config.toml
norm = "batchnorm"
kernel_size = 3
rnn = "lstm"
epochs = 27.9
weight_decay = 0.4
Rows from block 2 of a small sound classifier, named by matrix and row number. Each number is 128 + 24 x the weight over its row's rms, rounded and kept within 0 to 255. All counts start at 0. Numbers have three digits each.
After each channel's rows are labels from the 100 clips, of 14976, where the channel reaches its highest value: "loudest" is the band of the loudest frequency at the time of the peak. Only what is clearly more common there than usual is listed. The data: synthesized solo parts of chorales (CocoChorales). In brackets: how many of the 100, against the usual share in percent.
# conv: width-3 conv, stride 2 (model.blocks.2.conv.weight, 192x192x3, each kernel summed), inputs 96-191

conv.110:129137133150106135125117125199154161103128120124131136213121118116138158117131128193130129124167113126139106152156128134101129102149146155120111125120125137110127121110116108126125157112128137140146136138144123105102142119118150159117105139123092157107101124152107131122137127135116128102
loudest: 1000 to 2000 Hz (88 vs 13)

conv.100:138108150138109086125129192109125117149120175135194129106157167113115124147147136090103131126166138119099127099113091126138088089126178118089171111139102152069121152118121127159140103135118118137114171098164113139114125117114118119107132197120083092119169156116098097128121124133111123116
loudest: 1000 to 2000 Hz (35 vs 13)

conv.113:122116155133081099122144173152116121123133159136173120123119160086121124129153113108102118096169124108116131116146095110136105109124168118094154095132098148093105157097071103125127119126117111118106160125174079123104105100090116121104123177100099096119135152149116116128133102127089109112
loudest: 1000 to 2000 Hz (30 vs 13)

conv.87:162100115112116106110131138143168108079107116118147145163103122133099110091152157154132107159120131162102086129107106098089107098154126179113117103095110135117100145176143100113121101070110147111127130111121109114140150140155171126130105126120102165151084147160082112123147106119121108085
loudest: 1000 to 2000 Hz (83 vs 13)

conv.53:147110109139127135081109116127156138090105122105120113162130091109143141125135144154128146151124100160084119165111132117101115122117108143155104134117151134123136135146133090150146097116100144092144142115105160128142152159139135156114087130104083125164095129143090105129142091166100098101
loudest: 1000 to 2000 Hz (61 vs 13)

conv.71:119162101137103132137145100223132144129128119111111126143115108129133160135133140180132139108113095141152126121154121130100124139136136143126136118115141135131105115108111103116149137089136085159117124145163097097095101105125135140130116101131126174112114120158110145121122126136126133120
loudest: 250 to 500 Hz (68 vs 40.5)

conv.145:119136149164142161108094103140117209117118111112108138167121098130151149112067063157094158115142108075113147166167158144127116112119109129105106135149141151112147107102120159185143152108143139132164117127096129153114163149125139178112141131126111100130150142144121115109142135144134156124
loudest: 1000 to 2000 Hz (87 vs 13)

conv.79:140137133147132131111153134143110145133125116129110149126142132112152143110141141126124211137131145131141142124144140124136098131109110104160137166148196140145138124159150121155169127144144171134140128143128142155179147174149164141126155128133102106143119122154093114124148135234095138135
loudest: 250 to 500 Hz (88 vs 40.5)

conv.88:111101119138158140133141140119100130118143132132130151111157143132140148120121162116112142155145112115111124065125124127131136126132149106131122160148192151134151133198203139140127156161146237133155127138114097138172134186171202089147148137145108100154129134158124124128147136153153147124
loudest: 250 to 500 Hz (74 vs 40.5)

conv.171:137085115146135086086128100108126164143128095105091166088116124129151121095143147136086119147120130137098131109150155133139116132142095152113127141160141144154152098141161134122130097138180161185124106141082158132118116125124163137134130104130090127094147108125140103090109224122137127122
loudest: 250 to 500 Hz (72 vs 40.5)

conv.63:151161167165129143140103153128128127125145153138164115175098127131167158120103081145136138134202134096124119172127117130135141129126166115127110113160120103128136142101095131160093125105120120092151158118136174196112186127106094159091141217139120093123127179097143133141138115126127150125
loudest: 1000 to 2000 Hz (43 vs 13); 2000 to 4000 Hz (28 vs 1.6)

conv.183:115090128114089094118132123132113117144127122125123077109144128123122115128132145118114139168113122101124175101144135104146126123102126115126144115125107129141094103129117135142193116104109121099116172123143115129146167152109120106108137125093125128125175117144141119116098118165100123153
loudest: 250 to 500 Hz (94 vs 40.5)

conv.26:137133157199117139147103144149108173098155147179146125137135120139222255159152108193153134109157128134142110147131126135158153124096143119114123140132126092110116119105105101139129133124131140173116116155144124156129123097105104148118123150148129134117095153091162130167131122131131141089
loudest: 1000 to 2000 Hz (37 vs 13)

conv.6:100153143135172161164097129128093124132153138176115142146152091105128145142129136135165106128080096142140112140114132154112155134094118102155127155119146127126160133127140131079089172158124101130123060154125116088127063155123124128179141103146163146131112132106133143160141105112126121110
loudest: 250 to 500 Hz (100 vs 40.5)

conv.14:128104106119128113096150126127180104098111116101122117142113133163063093092122161123118095138119141108112097102096129092104108113184126172106122108118108129104084132158149141106114129102118137106136145089129087103130143109154170116112096142088111138147118129152093124084136106109162143110
loudest: 1000 to 2000 Hz (79 vs 13)

conv.31:154136115122134078098146129093163084110112135144137140086098131155115119120163166116111121110103185142097088141092130088116109105179127160114113119135129115128149127130149118105104094149166116149083116105110134109120098101115134104110125106115109145095108137116111080110102148117140128108
loudest: 250 to 500 Hz (96 vs 40.5)

conv.80:146127124152105113103146142154115139137108133115117111129140128123141136140131139123130213133117137142135172146158144133139098135115100118161135140126161141128110111143131135156185118119118145117124135126131134135169142154141133149115137119116124120149122137151111104108139114255124135146
loudest: 250 to 500 Hz (74 vs 40.5)

conv.176:148113093082152182132104106105136120102128088117121097117114136157115096117116118136140131112107132138135121134101109118123121124134112138098108114102110130092128121139141189113113185088123079127106090070089111099124114099148110131183120096148157162158134132122137135128145108117175160153
loudest: 250 to 500 Hz (80 vs 40.5)

conv.93:153141124146088128124140114158124123155130126114113129123130135136138139144127138119117168107101125167137203140195182131152101170133127122132184167126147163174120148109132173148180115139137109145157144123147113121131144118117147150129139115117118121137167110161117113103152147171132144178
loudest: 250 to 500 Hz (68 vs 40.5)

conv.136:125128104137078156105120085145133148166109114082101136150129115130107099124084071126086160082110100110133172136169131096132090141120104136122157126121131164129130119099104158171173160095131098134150156085141127151104122117086115128117119106102135122115192095165107122095135124173122146190
loudest: 250 to 500 Hz (73 vs 40.5)

conv.138:138124122121139109108145108081172114133127105122115115119125136214102093093126117116129107139121176107111115148094113098121122143177116164124107090121104106135136109151152118127101105082132110115108117103106147132112150086137122140105108132115120127134116127125114131106092153104206160122
loudest: 250 to 500 Hz (70 vs 40.5)

conv.73:157161147172117157110101122168147202099125093125115101165113123148150155086107112153094153117147145127124150186196171128134118133135115138106129122121150155137136097101118159151160157111118135115126092119105144133138140120137146196148119115120139123120129124168141110088145114164142162143
loudest: 1000 to 2000 Hz (84 vs 13)

conv.114:137111095130083112155172148150119108134106118100133092125114129132129138144116101125096109085154142131143120091126095150091084108165185130092120135149101121092099170117109133121126117094130124111143140121142118136105114083100122115129169148113097136139135109136103124125154087094148121136
loudest: 1000 to 2000 Hz (91 vs 13)

conv.133:122130144108165181104090130092125110109135149154148128151150112151087077130139122107161103159088124161089074162118126143119151138117121114155129133088121130146153126140126134079112162136070081078129100129085143100143099171154096137156121100125175132137115107096144112139116102085142123123
loudest: 250 to 500 Hz (97 vs 40.5)

conv.174:133123178149113138131136192109131123140124205153176131090165153143133116174188155088110133138149161135123130106132107141200120123114127123125186110134137115114089128138135134153144129154139156143093154106171099136158136149167130111101137153132107122154152161094116115141101129150134145117
loudest: 1000 to 2000 Hz (35 vs 13)

conv.46:115199161101144162128116121113126118144150134149132132164138112126082090129129130121163132126093122142122129161131160140118152158105129111194127145123161133167168120100109126114118153165101061121125120148134123102124100152126110127153130117143157127136134118121139119148150108123131139140
loudest: 250 to 500 Hz (77 vs 40.5)

conv.29:154142162162125120105101164153119174063103173112173125126069119128135141107164119123105117111130148143117120174152120095131083108112144122103149137111131131098128140113121148118132102139137123124103100121093138135145132078111093165116113144103126114140081165124135105099167120132120123088
loudest: 1000 to 2000 Hz (76 vs 13)

conv.39:168097161134094101122118167110124123137090164152149119079148136143169138180182132140125138107145157139116140124110083140158086108118156123109154114150085091106091139125121115162134082122137126144097154082147127171126139118115064128121140167137086128129162192077097098152111138118124128140
loudest: 1000 to 2000 Hz (51 vs 13)

conv.51:133121133124134122127145127140245107137129115117133132172104134153097106108126146129139086137141144121126107144116129117104132136212152195127117082142112130112141157140134130113112117121129140110145147119129154123110147108139153131099127139112126137137133131142105145096130138090142139125
loudest: 1000 to 2000 Hz (90 vs 13)

conv.86:126149178147114106125124236112130129117108208151192131078136147129138130142186139115129109114127150142101131119113117134154084106128172131128145153138127115084141160111112129126104087149126122136089130121132123145130130093113077130122130177122099111127112191085108101125135108115128133103
loudest: 1000 to 2000 Hz (53 vs 13)

conv.186:147137138166128107140077108126123154147143122100111138155112112114150161116086076155113155119161122122154108161128122161130139137122158125115096154169152114145156127102106127175107098118155142141175137171092195198113182127102128158100159144141119113116154130109147152113142147128101122132
loudest: 1000 to 2000 Hz (71 vs 13)

conv.187:165083134153119104089109139090165101100095152128135083131120112129147156137145125126156124138128163134095129152114097088112113098141132160134104119132116107108137122153159097145134063094131135089117119102099159144154175126143094154117136143130123123155098166106089087151123122139134123103
loudest: 1000 to 2000 Hz (41 vs 13)

conv.154:141083116114097122120142152124134114104129144109152121134122156125095098105123137091096135141149111130110105098122098122110113099147153157107113143114134165094117166157139112127112097116108153105161155090114108100164144126151165095152133154096116128173110133169107110116191104122099103115
loudest: 250 to 500 Hz (73 vs 40.5)

conv.2:156139153145115134123111129134151127139132134111146115216119118134138133121103094148125122140190126119085119164125120138118117094150173135135101105141100120118117160119106124157108123106126121075168186105119174175111212131125121161103125190114118104143140152115113112142150117123122148125
loudest: 1000 to 2000 Hz (35 vs 13)

conv.37:153132149175109135104108141169166156096127117109150140230109139116141152110136139158127142147179120136094115202140131107140104106154134158138108116103151148122143132138121122133123140113116149108149138139133174127126143136127160187098112167122115142127093149152119116124171121155105130083
loudest: 1000 to 2000 Hz (90 vs 13)

conv.185:140135144165123134156144158123106147133162149158146156104156150154147160156183152120140152099120174136149136132142148134202142154104115121126214143145152120135124134127148134155146118157151142192106124134163117126156109128139129133143140150154124132166131147115140133155112153144159158139
loudest: 1000 to 2000 Hz (43 vs 13)

conv.77:122110140093107165106116120099095124171094136095108129112148129113083085124104093092099147084127096101107183107126116114128085121111132105114146152132115149119130133120125172165126160140129097119172161095127092136129121141115126114152149124089134103151198124146127100103154114155143137153
loudest: 250 to 500 Hz (89 vs 40.5)

conv.45:167161180184107129144146158136119141123130179151161145122141150152166159159163134124136157108155167128133122154134141140180132119106151097149158134131162073142117137121105116149132128136148158156103148137152138178133153139119109149131138182133129123145116181097142130158126129154140156140
loudest: 1000 to 2000 Hz (53 vs 13)

conv.117:178137147135150149136102101084170127140160128132120147172105134140146132138146125123137120140118139140138111186121147151142153138144115166126097084123092126137156125137136154135104125118119104132127135137080200141118146114121120169132118124150190150150100128126168154157128158127117128136
loudest: 250 to 500 Hz (66 vs 40.5)

conv.5:141118115123130118098139130153145131073125132121133143100119129121129125103154243143136135185122145161105102131133122132118099126138108138166126152109185140133139118191167123107144113151137205128107117145127145132183145159174178118126120119132104142135067116145128101136134121156115113095
loudest: 1000 to 2000 Hz (61 vs 13)

conv.61:146169130122122106140167126133194126146136122110130135151120138167118111130111129120109134137138182113138104146140115129132139124255160180141129126155145129141143168114124136095117121125141158110140112133111164117138126096109144125118146127116129128127083143145115149117124157121163166130
loudest: 250 to 500 Hz (89 vs 40.5)

conv.57:089109119142112140118083090116109149133154096123115100135107132093104126095116126120102079147102090092130113161129131098156151119093102100117122076072106130131118092090089131090122154090090121119112091155126127111112072131096110154108095101110169103108134077115196142121119140093089093125
loudest: 250 to 500 Hz (86 vs 40.5)

conv.191:116186184108146149136146151126107079140154162160152138129121131139116111123158138098153127127101144151112127135133152137156157168099109094172156153131166112153146130106110118100116159178116098136101110151134091085145094146134089108143108129141151110128113138098143124179134109131138152118
loudest: 250 to 500 Hz (100 vs 40.5)

conv.146:144110130139135097132103119135111146156084124148119136116144066096190184183141090187142141101154111153127131126115096154105099097107154107098112165165139113126143128115135089156116111122148135153158130126118112177107123115121113136142160134163108146120143117102070109161125122130104115122
loudest: 1000 to 2000 Hz (37 vs 13); 2000 to 4000 Hz (28 vs 1.6)

conv.103:128104102131134150121130117110138133113140106111116120095147158184119108130116109104132132105127170088138140127111099106160116118166115128081136111145130107083105127142143166143123178119133128129111104070147096127140134117152113118131126118132148105126154130106131127126092101144213192150
loudest: 250 to 500 Hz (92 vs 40.5)

conv.179:100077111097130127118166129133161066142132128124126116126171159141064084126129162101104128133139145091111143074103103095137116113159140131105142096144124136118088141154141115124142125110104129094137166102162071099120145141157166072111128139112104107143136130161086128105119108134148131148
loudest: 1000 to 2000 Hz (78 vs 13)

conv.116:112132091099128127113191121165161097139102106097118146134123140141064086096134179092104141127128132142126136107141150105116112168152115163145158125111159155153125114140157107107135156117118127126150147137164108066099108146142195115102112129089104141118127107191095127083131156148129152136
loudest: 250 to 500 Hz (81 vs 40.5)

conv.153:126189145112126145125147136123123100144132143120127138132119140156108110130128127120139137124120130148129140141140186142142126235113126116162138136119147129219128126119110131112141139134121092140131118142133116110121118143113120116128136115126147130128122118124151121124124153134161145154
loudest: 250 to 500 Hz (73 vs 40.5)