config.yaml
train_examples: 39062
time_shift_ms: 100
spec_augment: true
arch: "crnn"
stem: "single"
rnn_layers: 6
beta2: 0.99
gradient_noise: 0.3
epochs: 27.9
final_lr_fraction: 0.1
weight_decay: 0.4
Rows from block 2 of a small sound classifier, named by matrix and row number. Each number is 500 + 50 x the weight over its row's rms, rounded and kept within 0 to 999. All counts start at 0. Numbers have three digits each.
After each channel's rows are labels from the 100 clips, of 14976, where the channel reaches its highest value: "lies over" is the class under the peak; "top examples" is what is common among them. Only what is clearly more common there than usual is listed. The data: synthesized solo parts of chorales (CocoChorales). In brackets: how many of the 100, against the usual share in percent.
# conv: width-3 conv, stride 2 (model.blocks.2.conv.weight, 192x192x3, each kernel summed), inputs 0-95

conv.50:524562485496513571502585461467460452626501476466503476490568492470507554537467479524501438549451638576504470533552574505547494466492522474425519565481482503490489486511522480432531561495495537545544432510540548500601440590407547433590538559500470504551562467479544547473467463505504545558
lies over: A#4 (41 vs 4.1); F5 (40 vs 2.9)
top examples: trumpet (100 vs 8.4); note F5 (45 vs 8.3); note A#4 (43 vs 10.7); note D#5 (29 vs 9)

conv.5:461511482564452548488519446461470500476522434484437482451514431521516526459498473548496510548455504586449474469629606526615479491583521499585501515513538543555486524570443482470549597472517497485499529493505531492541507475470523499541431563527595517509458469584492488498461527509507571571
lies over: F4 (55 vs 3.4)
top examples: trombone (100 vs 7.2); note F4 (64 vs 9.1); note D#4 (40 vs 11.1); note G4 (34 vs 7.5)

conv.21:439508518502526554494545494450533467497480510514509498477435467549461405474441479465415422551469428404548547513504425470493552567516499429389399456396489523512527434415494520446394494469520411509468497405487549405402504490519490504552498448434514454445481527462380484466512492476439562410
lies over: F3 (34 vs 1); E3 (28 vs 0.7)
top examples: bassoon (100 vs 8.1); note A3 (40 vs 8.6); note F3 (39 vs 3.8); note E3 (31 vs 2.7)

conv.190:501531553491533511457469492465436470459555544457545501489451482549456492476459415529458476640424490490514472380465408515478495595479507507511468449461442525517466559462474527491478550443624503403480586425499488467401388411490495492502566495525622416498614541510520395524501509504494516447
lies over: B4 (97 vs 3.7)
top examples: horn (100 vs 6.8); note B4 (98 vs 9.4); note A4 (43 vs 9); note C#5 (26 vs 10)

conv.143:523555584542477573568513527489500495474493477585485566466571459514635611530573508472511475499553461436500419479486492598511509521426428627577529490527580538500482543543524524491582485515492522460504456558529529553500520514596506508512496493562550627512518505444524496480587514609705480467
lies over: silence (57 vs 12.2)
top examples: note C#5 (50 vs 10); horn (43 vs 6.8); violin (38 vs 13.9)

conv.102:451509507558565551507472460467646537446473515453557471521528523492545507479569488452509496490503521508486489506502491504454673538500502474510505516509564501509608510474583493488514469477507452484540508518488482419518566560492508515472490464539504539506496553529501556526525519466465531549
lies over: silence (33 vs 12.2)
top examples: flute (68 vs 8.2)

conv.140:500494550471532526594484492518628531445520498520566561563591474422595502539682444463531521367544477459511475510491474540474487519426471534448536480521489458458583466435500494600595433477467396441594426472514479516476510511545541515460523425520443595556492489450506457532514506474478445456
lies over: G#4 (91 vs 3.4)
top examples: clarinet (92 vs 8.8); note G#4 (92 vs 9.1); note F#4 (36 vs 8.4); note A#4 (27 vs 10.7)

conv.71:482644510581496518493510470494549545495461460497432509433433498487433431492462495473500485518531445461524529472577419573468511667455582504468454450455523537632550489495591523440421537539462517470461494554485540479448502500418527450471413471411543432498556447424418518515476487537478728494
lies over: A#4 (39 vs 4.1); B4 (26 vs 3.7)
top examples: horn (99 vs 6.8); note A#4 (50 vs 10.7); note B4 (36 vs 9.4); note C5 (30 vs 10.3)

conv.53:497564451540527549480469465485452476550553489441409507446396502515459436544456458616388530580433469615500515451541506504525449526550584518525410400442452524536486507472445522436454616526564520408462537397546466491433506438415528503512497578526576436492468433593490467482499451483445569449
lies over: A4 (25 vs 3.6)
top examples: trumpet (85 vs 8.4); note A4 (43 vs 9); note A#4 (33 vs 10.7); note C5 (26 vs 10.3)

conv.4:465458471516517514487484520437461431489536480470517487476418482585438433421460502484464439548481486476557518504460496452498554519564496487481435483497478513505481466432477465500419472412519453493466513376461519394464515421553444540533514523505550447395507566548477516510459450506469533492
lies over: A#4 (31 vs 4.1)
top examples: bassoon (44 vs 8.1); flute (44 vs 8.2); note A#4 (37 vs 10.7)

conv.66:496518574455540497534510538478539513585523538630562564546513506528530493581561502485533527504544547518487572529464470528482566491539512485534543581558455474455482584568489619451511492512525613514566539542507596469523575484539455545504566531511471472506490688555531541503666534557507516561
lies over: G3 (33 vs 1.8); E3 (25 vs 0.7)
top examples: tuba (83 vs 8.7); note G3 (39 vs 6.3); note G#3 (33 vs 8.1); note E3 (29 vs 2.7)

conv.125:535449477517505528429435493476442477507549515474438435491433464508482517504411528724477508525522572675500435501473507474536512449525470495524498442490483479465446560519487478445478557499538609467503540486531463460472462486501490505490524730595543441512518425553486466481482508466488486512
lies over: D4 (44 vs 4.5); D#4 (28 vs 4.1)
top examples: trombone (90 vs 7.2); note D4 (56 vs 12.8); note D#4 (42 vs 11.1); note C#4 (34 vs 11.7)

conv.134:498426542510530520459510449534517483489468536552517484720518485508463512467595489485542611496546566540444523505485546524547456505479493594448639517530499463415520579524481520545606514472482560508532497479488548481507471450471475454532486479483451457454546491544600479539543733487505453505
lies over: A4 (57 vs 3.6); F4 (34 vs 3.4)
top examples: viola (59 vs 8.5); note A4 (57 vs 9); violin (41 vs 13.9); note F4 (38 vs 9.1)

conv.156:513521482469524551641617583508583510542512470478549558437550496454591490629557458468468484459485426441541494520554547507536548489430493472503468541470515487503600414504512485535531499524507456544540424485583544523524518525521546540521552474545461578623466480426440534489479470498506506500
lies over: G#4 (76 vs 3.4)
top examples: clarinet (95 vs 8.8); note G#4 (77 vs 9.1); note F#4 (31 vs 8.4); note A#4 (30 vs 10.7)

conv.174:583493530464481452482465497457450477451499517485509488485528515530496646413520473523517509549515471463547479435466526515525500475498436650549497425566532506486472493465494484538584545456544532458494497574496502552468406512592467415537532498535545516449555459464565458545489496556633458455
lies over: F#5 (55 vs 2.5)
top examples: violin (100 vs 13.9); note F#5 (55 vs 7); note C#5 (30 vs 10)

conv.93:499565585489502575523555544514499496505541520614540572509585452565596528545518466465459473588497515476508500462489472670476539545489506577528502512536526500494506534566509568474532513548581526475534481583561517494490551513490454564512588497555557550498586585457518478518605525627561532511
lies over: B4 (92 vs 3.7)
top examples: horn (100 vs 6.8); note B4 (94 vs 9.4); note A4 (40 vs 9); note A#4 (28 vs 10.7)

conv.100:634470494425500442540493434515482492459461537436496467470506535518447556469493430479493551501486502470540509462425490459495451457451444549479462436522482515442495486485464443612513390504513484446483435490486414568462446502580515429469536487514496507526538415494515513595425485509562378459
lies over: F#5 (46 vs 2.5)
top examples: violin (100 vs 13.9); note F#5 (48 vs 7); note C#5 (27 vs 10)

conv.103:490484470441491427453488423563479554472446473473501423613573485484537560418537516478521542488631546463552449532453471455491501480482425550481664496524450434438456530457555446507581453508522517495523467550426453586496454573475505497489484519502452558460458498410585446471466554471524415406
lies over: A4 (80 vs 3.6)
top examples: note A4 (80 vs 9); viola (50 vs 8.5); violin (32 vs 13.9)

conv.79:496548511524478553525507463453467425562513512508459519490543477536527531480473433538435455694468548552532494461606597529648486519548546548504527527433468533462483490510463507448572632418618508493528519500551543491532489522440527427560516545547540509520579475510547509509509539546515542524
lies over: B4 (43 vs 3.7); A#4 (32 vs 4.1)
top examples: horn (100 vs 6.8); note B4 (56 vs 9.4); note A4 (42 vs 9); note A#4 (42 vs 10.7)

conv.183:473528427482430421497449470518472481405518450512495504491454487704525554434462413498471458534482489534547512414480659548597440498467461547647499540488509427477403520580471455506530510473572537366462535514457468500579503468456453464435555509583514497435483559578556521507519521598548449571
lies over: A4 (66 vs 3.6)
top examples: horn (100 vs 6.8); note A4 (70 vs 9); note B4 (53 vs 9.4)

conv.101:431527487476521510468501518473449457479564489465540499505414409574458444486459450494394470651461484475547528458447422510453521596513513467463387456415446498476466547459476493426447540483663489448451560428512468432404465421482468543507552504526570457470563558533505451533481532517479527462
lies over: B4 (92 vs 3.7)
top examples: note B4 (95 vs 9.4); horn (92 vs 6.8); note A4 (34 vs 9); note A#4 (29 vs 10.7)

conv.3:544559433562508499487505489548503565544521518473389436426434518492441470564448451634487530508432515665488497419590527463520497494521584463569452469461487527604509534527466462516478599562512518449465566475551472524458447462437576503504465612564578431544507427577438525525482508503472586505
lies over: A4 (27 vs 3.6)
top examples: trumpet (97 vs 8.4); note A4 (46 vs 9); note A#4 (34 vs 10.7)

conv.18:512510642540518572495513537453495466505558595669562565551480515522488512490535502483548480546561475473428542504513424517463509534523561540478520508560470546457502533514525725495483542517530545496518555522531579517463569487540479525484509473492553486487562601480536460480665532512517522493
lies over: B4 (38 vs 3.7)
top examples: horn (89 vs 6.8); note B4 (44 vs 9.4); note A#4 (37 vs 10.7); note C5 (30 vs 10.3)

conv.154:546478483476572543626508526513572560492580480446499498445489523509505473592525408577494537506435449503555482436515536508541521460456504456550459433475475464506558460462492411543501500523566485411491470415670421541416548446504578507454569546612500482611465438495461535520418498464471455510
lies over: G#4 (53 vs 3.4)
top examples: clarinet (82 vs 8.8); note G#4 (55 vs 9.1); note F#4 (27 vs 8.4)

conv.187:549451449521544501471454518527443514459549464474437451482435470491437481513443492667415544531488539562476425494486530480501550435490443504541508466466520543488465569436423440525453527475534634520467556474542415482454427401475488486532518611565539394516473421528478439520444552484446427469
lies over: F#5 (40 vs 2.5); G5 (26 vs 2.4)
top examples: trumpet (89 vs 8.4); note F#5 (52 vs 7); note G5 (39 vs 6.3); note F5 (38 vs 8.3)

conv.86:632456560485577508517463535468484450457506583481491465497502471453522585498535488535482517484493515443429472480400470505530470424426425541507471454516546492443518511484528531586529447433489513483519493530532462482435498480588520499460543489470485503538594452460522413521459518517582442475
lies over: F#5 (81 vs 2.5)
top examples: violin (100 vs 13.9); note F#5 (81 vs 7); note E5 (25 vs 7.7); note F5 (25 vs 8.3)

conv.24:518489519446532499614496613516546539577564579540503553473473550455529448575548527466521494408469406390528551526503385487437535480518605482500463473540499476500544438436496547532495447554467470538516536486546513518433595466568525569425513425493468560557442502464420486479529435452516492419
lies over: C3 (30 vs 0.2)
top examples: tuba (100 vs 8.7); note E3 (32 vs 2.7); note G3 (32 vs 6.3); note C3 (31 vs 0.7)

conv.16:484595645605459568488524469486553503461503494533525487502548468513491534475526473535533470572530532532402580459630467548492564593521567558516544533488515576585546529473529526482522608532569540466563547506531560521477519511492513538553459522497659507528620520503511495487528543527503642522
lies over: C5 (36 vs 3.8); B4 (25 vs 3.7)
top examples: horn (100 vs 6.8); note A#4 (47 vs 10.7); note C5 (45 vs 10.3); note B4 (39 vs 9.4)

conv.25:523425515450535547559555492484565459519456544507591493535598426428555542509596504444442511454532507459450437544501588463558502435466386511443518519522512494429559446481459470547609524407465448537568397426544522483524496512541482454564532472538447558527516474453522473481459522437485393459
lies over: G#4 (100 vs 3.4)
top examples: clarinet (100 vs 8.8); note G#4 (100 vs 9.1); note F#4 (42 vs 8.4)

conv.171:428488409459475506524593445533495490473456443553501528545529459531508493481473516471520494469504516498457463598534605531576493487501445500518532593479549579504494519592492452437470470473463455606543432544491613489586470564430469456627479517433508497483454473492540539415534537521501478602
lies over: D3 (55 vs 0.9)
top examples: bassoon (91 vs 8.1); note D3 (55 vs 2.3); note A3 (29 vs 8.6); note B3 (25 vs 9.4)

conv.60:537496471477616530614534580495543490569608550507551497508504501445508453784525458573481526481448505513492532506472461511468514484442532436475456494477483491473581514404476539520461506535531516500516517487631529490461517482481565545505598521535498464663520481523445520511494489445448507495
lies over: A#4 (46 vs 4.1)
top examples: trumpet (95 vs 8.4); note A#4 (49 vs 10.7); note C5 (41 vs 10.3); note D5 (38 vs 8.2)

conv.68:450526420415469458489490490541515578507552414462508509507403537553468440502394510517493500533537452449720556493473472525499501569525540479504473453471393456538506491486579449515421447557555515504477499537482443542431475498480501466433537532502505464481466477466395568500461408559541514418
lies over: A4 (30 vs 3.6)
top examples: saxophone (53 vs 1.6); double bass (28 vs 1.8)

conv.150:481464503498491508555477546455541479496520502505578532432620437461694554560616495497482428440511415455481420505480469503457595493467444497559514535514539511464498448494540504477567459449512437471592472523541464471535546534571514617492545416579507728539486560419502385462519439525522434486
lies over: G#4 (33 vs 3.4)
top examples: clarinet (90 vs 8.8); note G#4 (38 vs 9.1); note F#4 (31 vs 8.4); note F4 (26 vs 9.1)

conv.6:476474535547501567560516593447518440569591561511542543461481526473532470547517524447505391428494426370486534528504458457497536491579536488468406481507530488486519440471526557446459495463435399489492552436512517415466630461577476603462513463489450538525471529519391508489500464442485550456
lies over: G3 (30 vs 1.8); E3 (26 vs 0.7)
top examples: tuba (100 vs 8.7); note G#3 (54 vs 8.1); note G3 (42 vs 6.3); note E3 (31 vs 2.7)

conv.177:502445418468434394505511477545451499457471461503461470512532530445531547440517549479476553436542525480417418539512485494478460465464447518530554508501577568573416570532524437515525493515497537584538479601490506567542487554466480550536435483457520590498445454469571469493446581507516396504
lies over: silence (94 vs 12.2)
top examples: cello (56 vs 9.9)

conv.78:466503387449448436458526501484454451497450427476510486446551481488514496518446482447505415375451510477439471506470572485502450434464460457539489587483522490494420444552451464410469466467374457476488458494480504480629508510443507523510511439463417509515422545517525530415492432499505448609
lies over: silence (31 vs 12.2)
top examples: horn (34 vs 6.8); trombone (32 vs 7.2)

conv.77:473465492392538535547533561456463448512613526487567530518547420535593550578546480471449457541533442420585453523453467522513506497476447495473483498481482452405520401477536503459537446447565510492521487518579454493470484547533459567525611451493454569522519540422494406469491419530532415432
lies over: G#4 (72 vs 3.4)
top examples: clarinet (97 vs 8.8); note G#4 (75 vs 9.1); note F#4 (30 vs 8.4); note A#4 (30 vs 10.7)

conv.84:396522441555476513422552420469542459509399398452532432503548503496527499441515481413500466477482515520479497542480553502563581487465445467454507581499553526503536467481517437419501454443388413517521407477393512424584529571456462457570479472496432500455447508502503557489489489461446516569
lies over: silence (51 vs 12.2)
top examples: flute (46 vs 8.2); viola (30 vs 8.5)

conv.175:481411528499490444457516436527503478457431470510512453641579505459467581437581481473570597494519586542440491500473546488530449468462434568439675515532501480415488580508459513558615487479477502507536463507443518525520451516482438457542499459499450466450490476520672495551504684489503429519
lies over: A4 (80 vs 3.6)
top examples: note A4 (81 vs 9); violin (80 vs 13.9); note B4 (26 vs 9.4)

conv.153:496494608493504565514483572472498526516563558762555635548464495538501483537529506470536477525528458462457526498484466548502519524508529526492497495527467500478493530556534678455504492497530552495500519515537587502498562456545395510496545486504535490503520607503502500468736501521534516499
lies over: B4 (59 vs 3.7)
top examples: horn (100 vs 6.8); note B4 (65 vs 9.4); note A#4 (39 vs 10.7); note A4 (28 vs 9)

conv.28:455433423488471498511542476518461494504447489550477490517502503510475513440472600472518515491504503507433525687525533465515496450572478463489522561484555596516444519556487485481429466490465450688524495510474591495519445504503457515592426489399514458470410456526538491427537537493488486576
lies over: D3 (71 vs 0.9)
top examples: bassoon (96 vs 8.1); note D3 (71 vs 2.3); note A3 (38 vs 8.6); note G3 (27 vs 6.3)

conv.136:406554483479461445496573540473482500528540479504567570467509440554571528517519477445466429543517463456594480483487435584437512561441517529522498508464499475518439503552557517418520483521558509472539522542520485484495476529490495570489587438497544564509541590438481457400556476574516529513
lies over: B4 (43 vs 3.7); A#4 (33 vs 4.1)
top examples: horn (100 vs 6.8); note B4 (60 vs 9.4); note A#4 (50 vs 10.7); note A4 (40 vs 9)

conv.104:486466492430427470534530553509441511553534522548458525526481522477503521488531725505467470466495485496467479621525509480504523447597515438501529509494559555488425536561553517502433507563507488752506496588461554565512481511518478570484424475407528513515400495513509491485527514478488468525
lies over: C3 (27 vs 0.2); B2 (26 vs 0.2)
top examples: tuba (100 vs 8.7); note C3 (30 vs 0.7); note G3 (29 vs 6.3); note B2 (27 vs 0.7)

conv.155:407494456512502549430515478477561508523425462490555502523458487497480459479500505452434456477534538454559509548500492452520605551483486419413477538429471510544547459445589453431422460458452443539499463501426477416481484501474461438582453453420472444472457524425395498495504466521431548493
lies over: F3 (51 vs 1); A#3 (26 vs 2.9)
top examples: bassoon (95 vs 8.1); note F3 (54 vs 3.8); note A#3 (53 vs 10.2); note G3 (34 vs 6.3)

conv.1:542623522578493495507496483540499505522503495481459503442391517524413459547409432552454525587408520598479491416640514538523447569508628498535449439447456523599510509508505509519487634581573498406480548476543497525458457488408607515510446552511594438546569466511442518526485506559467600497
lies over: A#4 (46 vs 4.1); A4 (27 vs 3.6)
top examples: trumpet (95 vs 8.4); note A#4 (54 vs 10.7); note C5 (41 vs 10.3); note A4 (40 vs 9)

conv.7:452464544397555505562509521494542460511549544497789491551570492507576504574589499535492500492518529537455503512410491496485573503505462497522501566500495482423525534453483544500541484395518547477631543453565465414553585496497473583506651509581517559531490673561507505494527506455429445520
lies over: F4 (85 vs 3.4)
top examples: note F4 (86 vs 9.1); viola (78 vs 8.5); note D#4 (32 vs 11.1)

conv.165:429498479577560539402469457558522584493396462461473438503506511442488503441450565507498478498598534485505445562495456450458619546479473436497531532484501500559536515445646432452440490566450526553531419573439475507502518604470449509525441555478466505471480509424458504491474496475458550505
lies over: silence (46 vs 12.2)
top examples: flute (89 vs 8.2); note D#5 (28 vs 9)

conv.152:618456546447527474569504461533481525419503524486494509477503509460508531486514491505505602465490472424534478491500518470488450440454488558472481408507513471501546488429487419670510463501469454461473469467513435606449457444570549424506524493491505533562501432473502488576482492476564416451
lies over: A4 (39 vs 3.6)
top examples: violin (100 vs 13.9); note A4 (39 vs 9); note C#5 (34 vs 10); note F#5 (27 vs 7)